Weights of a small multi-label image tagger.
Training: adamw at rate 0.0014, 14800 steps, batches of 512.
Rows from block 3 of a small multi-label image tagger, named by matrix and row number. Rows with one number belong to one neuron. Each number is 500 + 40 x the weight over its row's rms, rounded and kept within 0 to 999. All counts start at 0. Numbers have three digits each. After the name is the row's rms in percent of the matrix's.
Before each neuron's rows are labels from the 100 images, of 14848, where the neuron reaches its largest size: "top examples" is what is common among them. Only what is clearly more common there than usual is listed. The data: photos of plants, animals and fungi (iNaturalist).
# gate: MLP gate (model.blocks.3.mlp.gate.weight, 256x128), inputs 0-127
# fc1: MLP up (model.blocks.3.mlp.fc1.weight, 256x128), inputs 0-127
# fc2: MLP down (model.blocks.3.mlp.fc2.weight, 128x256, transposed), outputs 0-127

top examples: phylum Chordata; class Aves; order Anseriformes; family: Anatidae
gate.55 104:481487477651480463466557544500500450537460511500497514472519589427496418500486439500527502500480548567577364457500445488529464440437512462478500519443480480500500530520502510486500470500500542527537500487483472484500537548500500500562519500512492528517536440500500461472533509524513510500537564500603466524500528513526500495500490490454535433475431500423535535449597500461460424500500
fc1.55 100:482569548500515558409500500447500500504538476500523487500500435453500500545567544415500499500510500470448500500500530559477516410465459454414500500590533500534502522478517500472504542396622463445475453401500500500560500497500538602506500470541500477560500518518506491554512486500500474450406500555513484500500594526500468546493578488500500474523500504476527456500500446500500500559509
fc2.55 099:500500513509367453538500477561500560529574500500532496500500456592500474471500500500592500500542525500524493500503500500502388452472540542470500500441500429426500500508586500478500501500514398500500463500450414519514500500500449500514443534507448583533599551558502528545500508513510474461420522441484585500559524533502500500503500585500477454496476528475530500506551500457510514500517

top examples: class Insecta; phylum Arthropoda
gate.210 089:500519500493500451567500469455515500500536551497404556546488433552477500500526438420510517440398500482479531504418526485500481500500468500569500437476473500500536519458452500441500424500460528500500415492567475500500458500505427533500564495500500500581431500469597554500557505500536500500500500500427497479469500540475485533430517584500500392528432500542516500566500469500500495495561
fc1.210 104:546500476563517500450500477587500500504500555500435547540473500523488411500500487464500513574493532481431489483603494481500500479514506605438451518509563500500491529489500500513440500500431500412510434474500458437531440516486502452526500383575500521557570555493486549515447500500500490468456472510513525451533500527561538508500527500500500544500500542575500500501487596465500441573442
fc2.210 100:517500574413492461507500500462471556500495500500500451449487551500429554500500569458429435482544486481452546565520549475443421500540501509513473500485500581500424500489504609500450500552461565526500538500500500500500500500593556546468500500500381489572500497563506500417538500446500500530500488500477500526448524489517500565526426500497568518500500442500500483518497560564531500429500

top examples: phylum Arthropoda; class Insecta; order Lepidoptera
gate.133 104:500449540461500500500480500486500569638506605500500443503513433518500461466500546518503496500397530490524491535565433428510517486500500493437445432500583500549479492525519603486500518493519478442500500500473467500506500537500518574444493500536551533473500500572523500499437445592500515533500564500494528468460440552505500442507562465500513485582500547559526526513530452510440500500477
fc1.133 096:470500519500503500514450585478585505500500428500489498515491500528536529546550504500535531454504500552508525603500532500451531500500483524505497500500500478500452500511462438500520531500500519473552424368488523480517566575586515443500500567545500529500500434412500539384500589445481508466505437494450419500540492523531538500456525500523528559421583500500500500497500447500496475530533
fc2.133 096:396507500496472513537536456450500486541500500463500529473506509479500546462500572500502498524446500500500500506458500385488415413517500528562493500500476552553500499505500461537499485570440512463442534527545400524580498500489454500500477505500469571395499500470500446500471489536493500543545488600500658480490499472500529500500479461466447500515500500500586493483475513427494453513500

top examples: phylum Tracheophyta; kingdom Plantae
gate.33 100:581564644473417560500500500469500481443491500475503589450555500514500500488547500487530500517469409468518500500503496474580520531500491426451500425470564500495458494505500451500456496500500508433586518498500500491500500500473500503469341500500471540500506399492450507457511500517421534469528500509505500500506442535500482473576499540543501494439500460451577494495479497500520492500500
fc1.33 099:500500479491522567500477477500500512500500500512472529500538500495553477454539615500500501491524500436500500500419500500500495500458501588500583500444500500471500500496476453425513500392467457513494475564591545500431500476492583519500536475500500527507486598505500500465500510417500444486512451555500500500478613433500500481475450500376504557426540500532561454510587507517500486500496
fc2.33 094:448514475479500500500485500519497500484564500565536557433493500500500436500591500397578554433500440430500485476500500500530523500500500500500500503479500480539505500508439500500500543500500500500476572500500522546500596527524500517532500470518525536451615431500424500522464500618494500464500467552500500586489431500520500460500490515581500574466500552500500416529508460393500500500570

top examples: phylum Tracheophyta; kingdom Plantae; class Magnoliopsida
gate.44 096:479546499519541542500548496500539525608500500500498449540414500461500500462557533500470526500500562486486454494500569422500488574537500500423529424500492500449517560504500466472500518445534500472630495463500500514494506450524534500500451422500445484394530597475500494500500495543491436490514520500500487457426500453518500508500353504488500500541550500538575500500566500500500518500500
fc1.44 096:446500537496500509465500448500499507576454588480481507500500493566470420500500500496500500501500551594408447490602460477578476506500500500588569465500448475529500468504456500500464516480487564500549462475500500500500500520552445441503525505544402500541500500485561474490500529570500536445557563528484474521500520546500500468358500468490433451563503500524505500500520500515519570486433
fc2.44 097:500513521458607511457450553497526500577481500544452500500531453431546431542499490500500489476511545557399394437542511419499500490508500500500518500500572486572464470500524496554500422488500500445500437517468500563500500498506508513500470475521483506505474540500500525548523461591565500470500500500500454546559446539416597500501480505526480500500508500500436559464512434451566469427472

top examples: class Aves; order Passeriformes
gate.135 120:545500522498462557522533554500503475508481553451552500450536474507493504497520436372500521591469466500469500500483501554434434500500532540514521500448500509500493530508461500500427594456486497500525500500541539477500500588500603475423424500500576516582534474470440484493500494500568437532549567527512543507532466524456536566514500500500409500498467470500535473500551515426479432500476
fc1.135 115:427511519500542500599493553523520500468500431446500548500558500479495523500513520460470379460500500525521500500546500500549449622446390428499500433520522499465500463529535457500439500500503519463516503500529480493500538478500455500447448584500585427458521459520512453500486534417532500500491528497525500534516537500468574593500498499567506493500498515531500417508518562545494453535495
fc2.135 111:459500506549500500564542519500561506602500534500500518500463431470460513527473500535493473492480561483501528500556509438500467535500506457605496500500482389500500500467587499481568500445551596481536500500500480461457441500500440513500510500500512497414536587549524488526563500417500495543517605416500500523399449462491500477511500500528492458462523552526431540484500500469500544527483

top examples: order Coleoptera
gate.32 089:500471500399559456500613500499500500516500488474523384500497500491500458447500508500500500500500568500456569520500564500495571495500500537424528465437500444500500460511479576478500500450479485493520490542500496571500463500579463500500500491452480517528575494464500606513500572512471500451500500462450506567535574500500462500388504493436500521500457525500500535442624500500476518450513
fc1.32 094:490453500500492527492496500562505500500582412500585578414500472500500550509500454505462486504527500555512467500561491574476478507511500490500410500555560539445505500556500500517436518516618450500457474473457589543514553499527500502490488505518512500426500499457541500526543509511500494618500453500477451500500457452472500511564565475503500500503394454408480500521420472500489491464477
fc2.32 101:500522497502537500586513469487468521436442618555462444514515487536507484423501552503492437495509428415528587499512529518528532539572476541465437551436499489603564521513474493539500521500450440500506498504499467507500500500582461498500519500482510463500524500427478500431534521500525500444438439500462500452461545500447444513466500547426502541553492500500575558545509563453500500480490

top examples: class Aves; order Passeriformes
gate.243 099:500421416509557471531452500522500450500500474487487512594420533500548487500484500488500522564478500495515500500500556500548500593452500500521426460468511429491571442578468583440542486500500551497482462538495500420549485486481470500408560526500513433461540500565493457540481419500478479494500533596526447542415453500537485445550469504527551500502500458471486500510521522455458532500508
fc1.243 097:545416500477596436542510492500500481494587500503535548492458495474500528500443464500500529455484542547506441569548624535500561500481490524543496500500512500433500531500541492445475500490600522500548475456500597502548481486551465537394508446407500517436504525500500500446466500525448559500543539530544500543500424500601493524533490458524518500500500500495456454536476520451500500500500
fc2.243 095:500500494448445500433503500494440444443436449415466415500500542500545427500500490579500539553500508500500500500500499502531448556451536474468500472549464500554430500550451499526500513451524637455443592539467500537505560445545538484443488500463516500500544535500500506548528478500500513460487448582500500500547500500500434514500500415474500485491504500451437527555500441536450535447447

top examples: class Aves
gate.170 106:516500497506478433500500505551503497510500500487570554523554500465412500500538509446413500505500418496452500500503518500532511500525473497428415487500579549449533493500500580438505493467496545500547500519500517562507500563452543569455470507500534504528584530500406436495500489499435500500577571446530489493471427513412526528447464484500500457526457602519500500529500500462391500500500
fc1.170 095:500500464500565500465569519500500477495424553500401383457500434525506489523406500478511551501448601500500500500469504589486500500500543518459500518508481426500500457452513510459526500546599498554447505504500446491591548468532500500543500475497467500507500500500470526512500502524500484466570479500500553459500529500577444507500513531491500577593529603492487563473500426500444528500510
fc2.170 095:556450472548500443500481476464435500500500500564500478500500500539505500552557559500546500500509500474397469500573500580478563444498552500365477472454541500495493554515500500455448524449500479538503532418512500566529528500603523610500565470500500478548405418500543532477490500500470500447544547500469503500500464525533500500500530490484563578500568518536500456500475500513498499534510

top examples: order Lepidoptera
gate.84 096:559500500539500452500500500476527500489500552508589457423500594497478519499458500471500500500500500500470453549505422500585552428430500500468551500411500520592500500500517500540431500458481500500517520471500501550510489460481516573500426469487500575523552424461500500500484592456518500563500500468506502540486472544554447594463532500513481500525458471558500500500630500511512427515550
fc1.84 095:500500490546516494470537391500483488455468426500449500500477500500500500500500487557377549500500456500511469500456491418497473477500500517441548500592500489500549475488485500500500500474480432500500503569482519567587531500586480521482590482539507487500500524399551500500460500453489500473500566552537485453564534389500527525511396500500500459417497500546528576514511500477500500565500
fc2.84 096:500438494500455500436446500479471500511557491497500547500509433520583566556415519500491469547464500500500517500454500512579500539500544507535513500500500500402568500542539500500464566492532470562500535500450462544558404554540421500500473500485467500449564582533529500377500479451445570570480500516500459549484500493500471511500455500436517560523500465536500500500471441434500500565500

top examples: phylum Arthropoda; class Insecta; order Hymenoptera
gate.240 105:500535491447492474567484437500547500537500500477500442414506500500500500465544500436500561471479482570498500525564466500497500474567554500485420436528500511570500598553462545540543508483528506424434512585496488500444510500424500509490500500500497500547508500486530500507522464522487401597544515463509500557571469612482470493541520500497541500445481518500600531470523500418500533538500
fc1.240 100:448440535513548500492500551500567554555511435425487500590500582500572500500545543512500500467497469503419552420500463500500500566500500555500528477500500502500498501561500474500500472470433500511500500500577500475506517440556472446500467500579482512542561490449472531502532500521451550498530441469573500500520509443500433525415451500553533583503572550478500442500561436500510465426536
fc2.240 099:500500500500544524500483522500519529429500532376510500521529395456489549485500531452479500500507492505500493442463500449505503500570489458574470500458500435350532487557534437500484493459500533500500568559517445483517505500500500561492460545574451514510452532500462555439500500500458520508512500571500532532449489605500534550493516548500439592500592500566483500509500461511525500512501

top examples: order Lepidoptera
gate.150 096:550571595515500500500493473435480500500500510500534479473469500500473541490500522500573538476500500526500497500394501500500434510500430516561443478441495508537469608500567496480518433500496563500606500536496519522500500540431498528496463500467500468410463482500500500500500459440585503500500500418547500500442470599450569548500507587519500490465559450577500500409500500500498500513500
fc1.150 107:500452503520478515487546480500472590451467531466517591500564463489575552500500542500527532500500513500439432500500503456537500445469539476563500493505600500500504500500534514523501500500385403552500407529558514563495500578500500500500467449513497482492495524502502500529500451515500500481500500413374500500497597500430481418447493500500514523565424500525567483500440500500499500517494
fc2.150 106:457429493500500500515613522474527572531500490548560543500500500500500475500500500438473497457513593500474500500582542357450500475511498554460522464500536504472500464510598500486437500587537495500500549567504538500500500446500500500500545415434436557476561500500471506435500500512449500546500515500443530491440500505462489500583557578500507500446503542500474485499484495500500403500475

top examples: order Charadriiformes
gate.5 108:500500513510579446500449500514500552508607429546549500454500500501515487521500553525500552500480494500542500541500479529500517499500571483437463491413470500513483497500509399461482500436500522544503535546523442551542465440501540536483434484500528425508500429569500480527468455521470469490500609467500471516619500500546481557470427500458500500502502500441461442490610500566461478500500
fc1.5 096:500481500500500492598525471484440500500487447532500445500584500555430484543500500489460511618500442500500498456500459500500505483500500489500491500549445555496500500500515561532446544500537500500550479575500506472604500545500465434393500455539513471594500529462408538500486567495500442464500434517500500479486500500573560485450522500591573456491498404495500500500519541500500462552500
fc2.5 095:500500500458589498500550439500500564472500500454500500500610500550470500481500438462512526556466434533464500500497500457500515460488500500500564548496500500433500500527485500613472408519548500579494500531456547558621498500450500535421565419500500530474500480500433563517443500482425482468473560459446464468500500517476500523500520528473500500565539521518477500500504518507500448533394

top examples: order Charadriiformes
gate.119 082:504500500500451500557500585500418466507412575500482500454458500473493508511500500424500439505450466439418493443643500491500448500500500500492500500453500481487619567597423500500460451438489501546534461500420507500500483536500463500508500552598500500500550434500490517484507500534500500494500545500500500540501500537547500531500500500500452539520468394561546519500500500485434500500500
fc1.119 099:500500480506494500500519500501436481431493539500580562500456500500500500492371523479500458456581488577436488500508566463526500559500500432440447528455500500579566483556500524566500500500491490472516480500500532500395487536469487546552485507500454567543540465500500500500541429474485565500505500497500500575472414500500501616500415426548500557500486481496462479462506538522551500464487
fc2.119 103:483594500525493510372497499556557500500569500464502530541485475506549574500485497500399469500487535547500454509538516494500514500536532395453480495536505574441462447461524446537510502550539499551583510500481534473587515500506516505494523550406548544537500519507522500491500471436505474585505466409498443500527500500543500500500500429500440476506523500433485519500501415559464523527500

top examples: order Lepidoptera
gate.95 100:517500500452467439500500407527493500500500573506466533520585485500523516564491460445467500468500496558500500500487540500491563454546580500494500565520483500561467434463500524503449437500451452616500503500500559436500498560500606500460500492500544557535463509500489500500500530610588499500500500527500442500514417546500492500482500500388552454500502431463500470500529498500412485500483
fc1.95 094:411482500502500436499533473575491555500508547500500491477500500500429500555447500537456500455500500500554500466477500523518578562500500494395536500530533500498555477500449414500601439500500566500474490500522541500500500427595516432552533500551547500500531479509536519500555431500500500466500500525500529485575500509500441427544371494500500500500502500417396500500500508439503500460508
fc2.95 091:609500460500510484500468500359500402500481500500500495500500500496472451459500500551452500485517500500599500422520500483491500500500587500500555568555551502480500563500443466476500459583507500500500503525500478568474497500602489500483543492500535474416500542603500500445534417451458500500500500500555494486500500511461502500500410514500539500500569500500500500417500522500603500500463

top examples: class Aves; order Charadriiformes
gate.6 103:500474523475504500518433468440481475500497561551521581482505494500502506500502488500500543462441439500543519470471500528451518501553555462455480500500492500516500470525470492456477500458395461500506607366537479446506500540433579597500522500477500504489500495523433500439496500582523530492616500413485534500500474496500619527509500495511519496507500500550558461522536575477462544495489
fc1.6 098:500424455523491500619479462420411471500410498500501594511484433448409500477480522500472500500480525492436500516500520549508500500414551471522546470500500454523500500500581597541492412500519568478551517465533538500500500453500499487537500459593500492496500504546514525500488500500434465508555500465493500500570500542492500567467428463500547475531486500500532554540534453500559520566500
fc2.6 097:539480500420482531491500500500472538458534474526505478576502532437497569500500459500434538457554500522584486493500522478510500540479465461500390513502495524500521500489552544544500500444480497476548500449500490480444446500486550500514505500500500536511500592596547540528573570535500500500524485502500500543580500470529428500617487500452472536519561584554500496500397397443500500500500

top examples: order Lepidoptera
gate.236 098:468457541391497500561486500413527451496531523434500500499529500500500577522531516499494500540500586500447461535438500518430479500469561440474500524542583536573512512500541556500500500533469565460445489459412500502500541500501479596456500500500515500567500500502500500522500500534466486490500501431455518388583465500497444487553464500500488483517452466500375500444481433510478517500500
fc1.236 098:500500508500500466500500500500500500530572429457518437500495428584454471510500445540515500552500551596486500500500463528405500488440500575500500500433413547495500425479553457399424500500530500500500500498436542500510519579586401510547524500500500500529430500578531475500500467500464500563500510500500531500610495500461500500469520483539455502500549464460466460569492438500500502500500
fc2.236 103:500502560559500500473500544427563498469500455471539566500526500554500426500396449500515590523500500500500500444500445505500464478500500500524465549512579444609500460483406478500485489500500444500470507500500500596500500442500500556511517500559500630415536559500496500496500431500497482536475498482500500555452422500579528550491537460509459474500500513494541495571500440500479500463528

top examples: kingdom Plantae; phylum Tracheophyta; class Magnoliopsida
gate.107 096:555500512411516500401485500512483511500470470603559463500558493459442476454505500537513554560474506500581492500500446470500473543500449427500559500500500544472475500501576535469553503500500428500500449440500498393525500433500500560462546544432507537505456524602500527500510601527500446500500575520500500500420534499500500500411473482500500532571500500527517500489537473547482457493514
fc1.107 101:451500500474500541399519500500399516500500553550547469500466500513518479528462443556514550500500502494500528486516501500558479500415466459476450500500500500450500500586500538420619552474500523465500379500568500500545487500574500462527492499560607482452511500500495469500538500500525485500467500520500500443500553500517500419463440550584500415568530540500500500459500479500421500500500
fc2.107 101:496505613417618556500515492500500526448500500500586500511501500455473616565500467500557532518509517554442447500504624500517459552500552500486500491500433500500477558506454608490437542476573524478500543500441500475500436524436500500500500544548500527536500472454500524468534499500503500416555500432483476432500480500437506455558500516472496500500559500493500499456500500500499506500500

top examples: phylum Arthropoda; class Insecta; order Lepidoptera
gate.81 098:500460500500500625563535444512500508500500557500500470500564454544470523500544470488500445500447500530500510448500500468521500465500500571393442427486500549505500483583508510472451639430500500447445540528485448498500486497500500512520500504451421448518500500577455543487481467500411480500561500489432500500483554440477521470540457385483434500503500485505543500500500482489522478548500
fc1.81 104:510496500517523521487519553527495523538500500500500550451503500543500403500440500500534500509500457434447494462426612494437421504544500578501532500483497500508498500534560500417570500500520449512410522495516529486541500500445544500477446500530500575500523416511395500416570500500545515445500437480500457504500500500485586436468520555493500486500423615500460484500475500500515514500534
fc2.81 106:500500457449500500471500500500415500455478500559493536500563500487435536392531583496480500500560550500578509500465496539499500588500476500500423506532500537500468436524500356490478500500500500507494585517447450482496477557530500523531500525450500485569521532500588500500500524420550474547432500473542524500465500557478496440503481547541517469550500506425500604500478550514488444500500

top examples: order Passeriformes
gate.189 087:520447560500480500485500551609500409505518515567500500500466527459482586534512503492500491493500500500466500500513500500457505418500500500500482502500500500500498508500432456500490547530595444500443500489498601468554464502500500513482389500500512552542506500504580500470516471462500500581413501550437500550527500520392475576585467500500457578500500572500546531453451465500500431524527
fc1.189 097:500521563489500500482500500564500500522481500487500546442386553466537478481527500569543500504500504500487500499514430500500514500488500500462433557500464500562538478466528467572500473440561500528551516358363531500525500456538537576564599522556560505500496500500478479500377500514503443499553500500502477491485500500500500499461500549455510500525478430419500520543480501446500539500500
fc2.189 096:489568515461500466562535500500500546499537479500500545485558463573500489483500460536500500500500500504500500548500500500548509487442477556535554500544548580500547503498540571490500468540546469439442576440481477500500500500500531474480500402500479507463621500500500461428516453393483582500500442484586455461501518426401517431441500500457530468500500500575500500500500463500469483578463

top examples: phylum Arthropoda; class Insecta
gate.118 104:500373464550460579459528459553495484493462516510479494500498500409529438522420478399514522553500500515544500468500500519523500521538503500585433588475524574447500492540459572461523551500412500523500468499481418438500549500445524451500447500502532493500497432534472562491493450488466463500549464547520500485491552500516500463487535501500484488503477556556534528458500543458438533554454
fc1.118 100:500500500600520467474416559500500424532500462465511498500537614522487500527496467515462500500470500498500500585469515448501500500522510545498525491509500569500500427446500539433468500494517503564454581500466495512500472528476500418555534504487488517533531500500563495500421514509490487500550471482538500517528495500500601423500459577548561442477535539529457536446512537489435589408577
fc2.118 097:528492486503507500490515500431569535522599525558557500514484480500500554472463500533511500500500496429501500504446500450500500500500432500544462482500510500497508498460485446550500527500500467473516427374528500431571500470589455537534500500477400516500500464420505499505456492536477500500503500571506473533507466500537411500618536513556546579500572545552556537452433500477500530500570

top examples: order Passeriformes
gate.155 092:500544565500525500500465500500501548500500500486547523481500500491516595500503437450543547500510435473470439500522519500480533500500496500570420582416475500500433500519500449500421500444486568487500534500519504465500554537559539448544439478542500526525446500527528518453450380500500500492500502500515500439446500570500485557500580423447532500383438500500604565497500490496499505500500
fc1.155 102:500543500530569500488596500518505510497500500563500519477483550489460500447493610476451545625500466500500488468540450469549505500500466500518467424500459447440500589526500461500498579542427487503451473520542484538590382500500514475500500500437556525516525507550490499485500500428605500431500516500427500500520500491464434467492527500513530491568546548500500467476512513500494432491497
fc2.155 095:540500580473417506500500491447572502500511481500500500421500565525500449563573511435494441500500500523471488492496493490407500467500442498500471478478513501500500500535500342547453533520500500454424546535489537500500541491438527500515500502500500484500452500467548500500434567435534500558426500465441474500500500496500522450440589553441500580435477482514594500500465500524500448500533

top examples: phylum Arthropoda; class Insecta
gate.8 103:500437518482467488513557408557522537539500558491464491411559483500456569476533500516452500500510504560506500543457500471468469500442500473407530427527494443500500500500523435529507500529524525518549500558500553498500500540500459602413501522400500484562447462503490534500401514500500472457500500500500500500480496531523404487601425560500480475500500551495500513414543464483558486519500
fc1.8 097:450500500482503449468500466449473500552483481426498503462500559386533495500494579500500567529500550614463587507583522387574464517459496500502470495518500500547500531548512461478512500511500481461574489460500486500510538484466514432502500480458507388500513568569537500533486500464500459474542434527548489484600500533528482494500485500581500481500467483459522517426500501500536551527537
fc2.8 097:502466549515487500500418500503450555526500496500415501566471500420502513500500479530500499508476491518565539468457572605502443541445557528459517478506429500480480437570527500500502539503479591500535500500543502510480500500567414500500492500507444500500567500445511521440554462467529500556405500592478505477500569500514442461500529463615453517522526420500500500538500500500500578495488

top examples: kingdom Plantae; phylum Tracheophyta; class Magnoliopsida
gate.225 091:500500578486500482573466515593500550605500500567521566466463511514500500530506503527472548500487571571500500459500441559500497547375480415472490500471500500520502513500500398446495500458500500583500447500500500483484501500473507541546479500500469485500500510579536454532508488500553500499514500496495500520503500512550500527449472414500509500588492500485494496585553398500517374519484
fc1.225 100:544500448500503456435503500500441496557500551500493451463480590496494515463507506500500500575465599507500500500550500551500463500500495578558501613500567500518455441559412544500561420456460500519520442569500501444542534500500500481500443505500509500546500508502500517604492500500483481444500500490444510500500500497500488500531500507474489386491538452525493606437497554469410465500542
fc2.225 100:472500467513451418500453487547461500455446500513406500485500495468493500655500471554500443538487516531533489508485542578510462529542500500506469536500485477502500500507535500543518492444545500562460457571429554553446500595500500500508500532490442560455544536500500543500472464369500495459570500500459492494437575513468524502387487545453500500504500487452500500500482498497505500500563

top examples: phylum Tracheophyta; kingdom Plantae
gate.97 097:500459506524489443463426451493569508500500549500500481529514483451500453503501533558464500554500450500520500465469502403467572538475475500435500536424500500476455515531518506500568447500565555500607449516500423494500500458500493511500510579474528500478505499500523523500548463432519429409469542500431426497500534600501505500483500500500398459537495500549535469500500481533566500571585
fc1.97 102:500514542477514521500527500472450500500475500514465455438549488512556500500500495521477500501499579497580500526500418500561435500604394485488464520535516527468452464509464500554502500500450561449531500479491500500496411466500465514564426500447478444425447500637537500535487547480501465473500564596500500500481451506437567500526500505506534532483579528500506478500493500571483445432493
fc2.97 099:500531647500521500500562474457500406483500508585555503500507541553500597458500500511501529476500587511490539500500500500527513500492532442447494559479534415543419535438500522450435500485530455508538466508527449500538500392500544462512461500546516443544420500466543541465500508454472500500490512500500500496576436502515570500433550500500564484500515461425500500532478500540496479481508

top examples: order Charadriiformes
gate.76 094:459568488478562443529514500500421490534532498436491526525470478514482500491473535500502563500428541500506454502538497570476500501500408433522500488500539500500527552406557500409457514515505500500539422500592542500500500500513594593500500475500572500539457469557469551505598500500557488461500562401500500471544464500500500439526499505500541496500500447479417500532525482527496539531433
fc1.76 094:500500525541500457422500536500456532419500500504422586469544495532515504413506500549473510500552500444571605500468445552513507505466486448500500503500474533402433501481439566540500492518543499500503500428548524538500491537527439500500500500471482535503500470520488500475545433408500470490559560415409500500505500482500500500581513500531495478532500459422512528500543492585500574444508
fc2.76 096:482539496541489500482500500463500459547511448521512500451405460478524388475513451538468500437587527500500511500500530483465585505515506500500500498544473499517420476544614538489463478537477529443500560500427500426500500500489418500457584500447500500484592500492561447426482509477500578505537543479525471523448502555577510468500467487519478515557499578530479541514500503426500468537539

top examples: class Aves; order Passeriformes
gate.13 095:500520500500438508500500468500500486502500536500511491451500500500605538459581510493426500500468575612518492537458597507500509524451490435514491568500442428500500528551460474500500501545500500500446500477500555454497533500493500462463524590518487508520490478541500537565497553518471356445500519460518459536535472551500549452500574509444503478494540500367515495508500486447500496566490
fc1.13 099:647577592579500484500524599500500473500500559478507500388524519436500500396525460500520502496463500505500500448479478482500489500500430500534500521500505475595493557454440500524484500500431500381545500470491500500437500526500500500500480458532431527488500519493469500500500516491458488500443482492503559493513500459426533500522545553500507500451451500500586563500500541533452476549500
fc2.13 101:455515500473500451541510501500431476500500471500536440423444500500503528496464500500500484500546500530500500424436500549482457453503508522500479479488598500500536500452441585500515581505514500418500500500457500500534500485536497402494497521467500471500504500509593551524547495530476545614500579479500500444500414456489500497488517513500522453500506504546556571616505571462500449404434

top examples: class Aves
gate.31 108:473431500559500497500531436449500484521587541496500531520500502457500471500585484500500534496484450516500441500533500496500500516484474478500523489443574452435413473582461529475500555430528500524510507500500568432513500451517500486422460500481486503385484526502501446599447419531527429567554571525516488544500444471474500547496473484508529483465500500500533559500494475500508465401416
fc1.31 099:466482460519502425532500500507500470534479441500580484477500471535500453483468520563550500420443565500585466500571541550526500500520502583500500500417493474500449445500534459504500470470439530500545572529491461467583500373450500500500461512500498548500500572500500462516412527525526548500462517528564479476523518494464500524500492453500566474532413500491482500406555490548569476481464
fc2.31 100:412499355500511459446537500500524479500468467517500500524520533527508463561427500463470444458536464594557485531568487524443500500478500500500476537503500500503486500500560465530579462500504538477509486548436615509463571515492510500479528492500500480555396473480489536500500490500500489571546500447500487430496500598476472481500427480485500453500506465500543500500500509582544434413500

top examples: order Charadriiformes
gate.226 102:390500543434500464635500483530541500529500579565467405526462390556534518588489500381500523488500532527500500424574475486518465557500500470516551586434575488492549485500574528500476506488500473500513489556515500500569509500424522511545490467539445474500446500500501469487569500500526500547500497500517525472478500500500500510500464500500548534545520477500500500500500579500500504512500
fc1.226 105:538504387523500500500409500472408579475500529488511437500500483500473501539522500522446484500493434536521494543500436440441466530564500453567500454527552500500545500500454500549496500500500500472589500398500500500500500478477463497500481559474557400500500500465485465475524500524550456500506574500491476480549474500500613547464456500530489492609500538430418455505528567518490500500500
fc2.226 105:534500500444567555563500500501530500528527551500497495493500500500535464500481492546500480531472500527587521467475500426500526500503534548525430487500473542526500435500432500500562500485456500470500474500424422605530520419520407609500500397500415469477567500511500602545540585463519500506500462512500444508500497500500500500407484566558511500500515501569500500538526500498473459487536

top examples: phylum Chordata; class Aves; order Accipitriformes; family: Accipitridae
gate.147 099:500534545567500519569448500507500482553500555437500522541489500514615475483500500500569472500500554500594422500500441513497548419500580430561500500436528518447500500492483515427500417500500553500519519418509537449490501528459506623538500517512466518429500509524500500500500463552519480500597500451508522504479496549549500500500439455523500438500486512500435528506581453500500466462483
fc1.147 104:552500594500466500414500467485500500515511593494500500500545502500500561482531567470500582468469461515491480500569576500500500500500500470500500500500464651500532500458417483574486539475453490507500462500500495500516572436429441487500470435528557511522529427532399479411453500479506460499404500500500502500529512500500500500500485586456469593500538483500515552500500470512500516493477
fc2.147 103:511520612500500572500548497541500470575414535500475500500500449529434500503419500437500500532500458502500500500500573500470519500493500469526424538443500500455557466471572561500500494524442472444500448420547450500520528582379403486593443489522500542500500512500463504500477500491500500451500523424529486500512534516464541496456441500497500518500453514531586517500494494500500500595522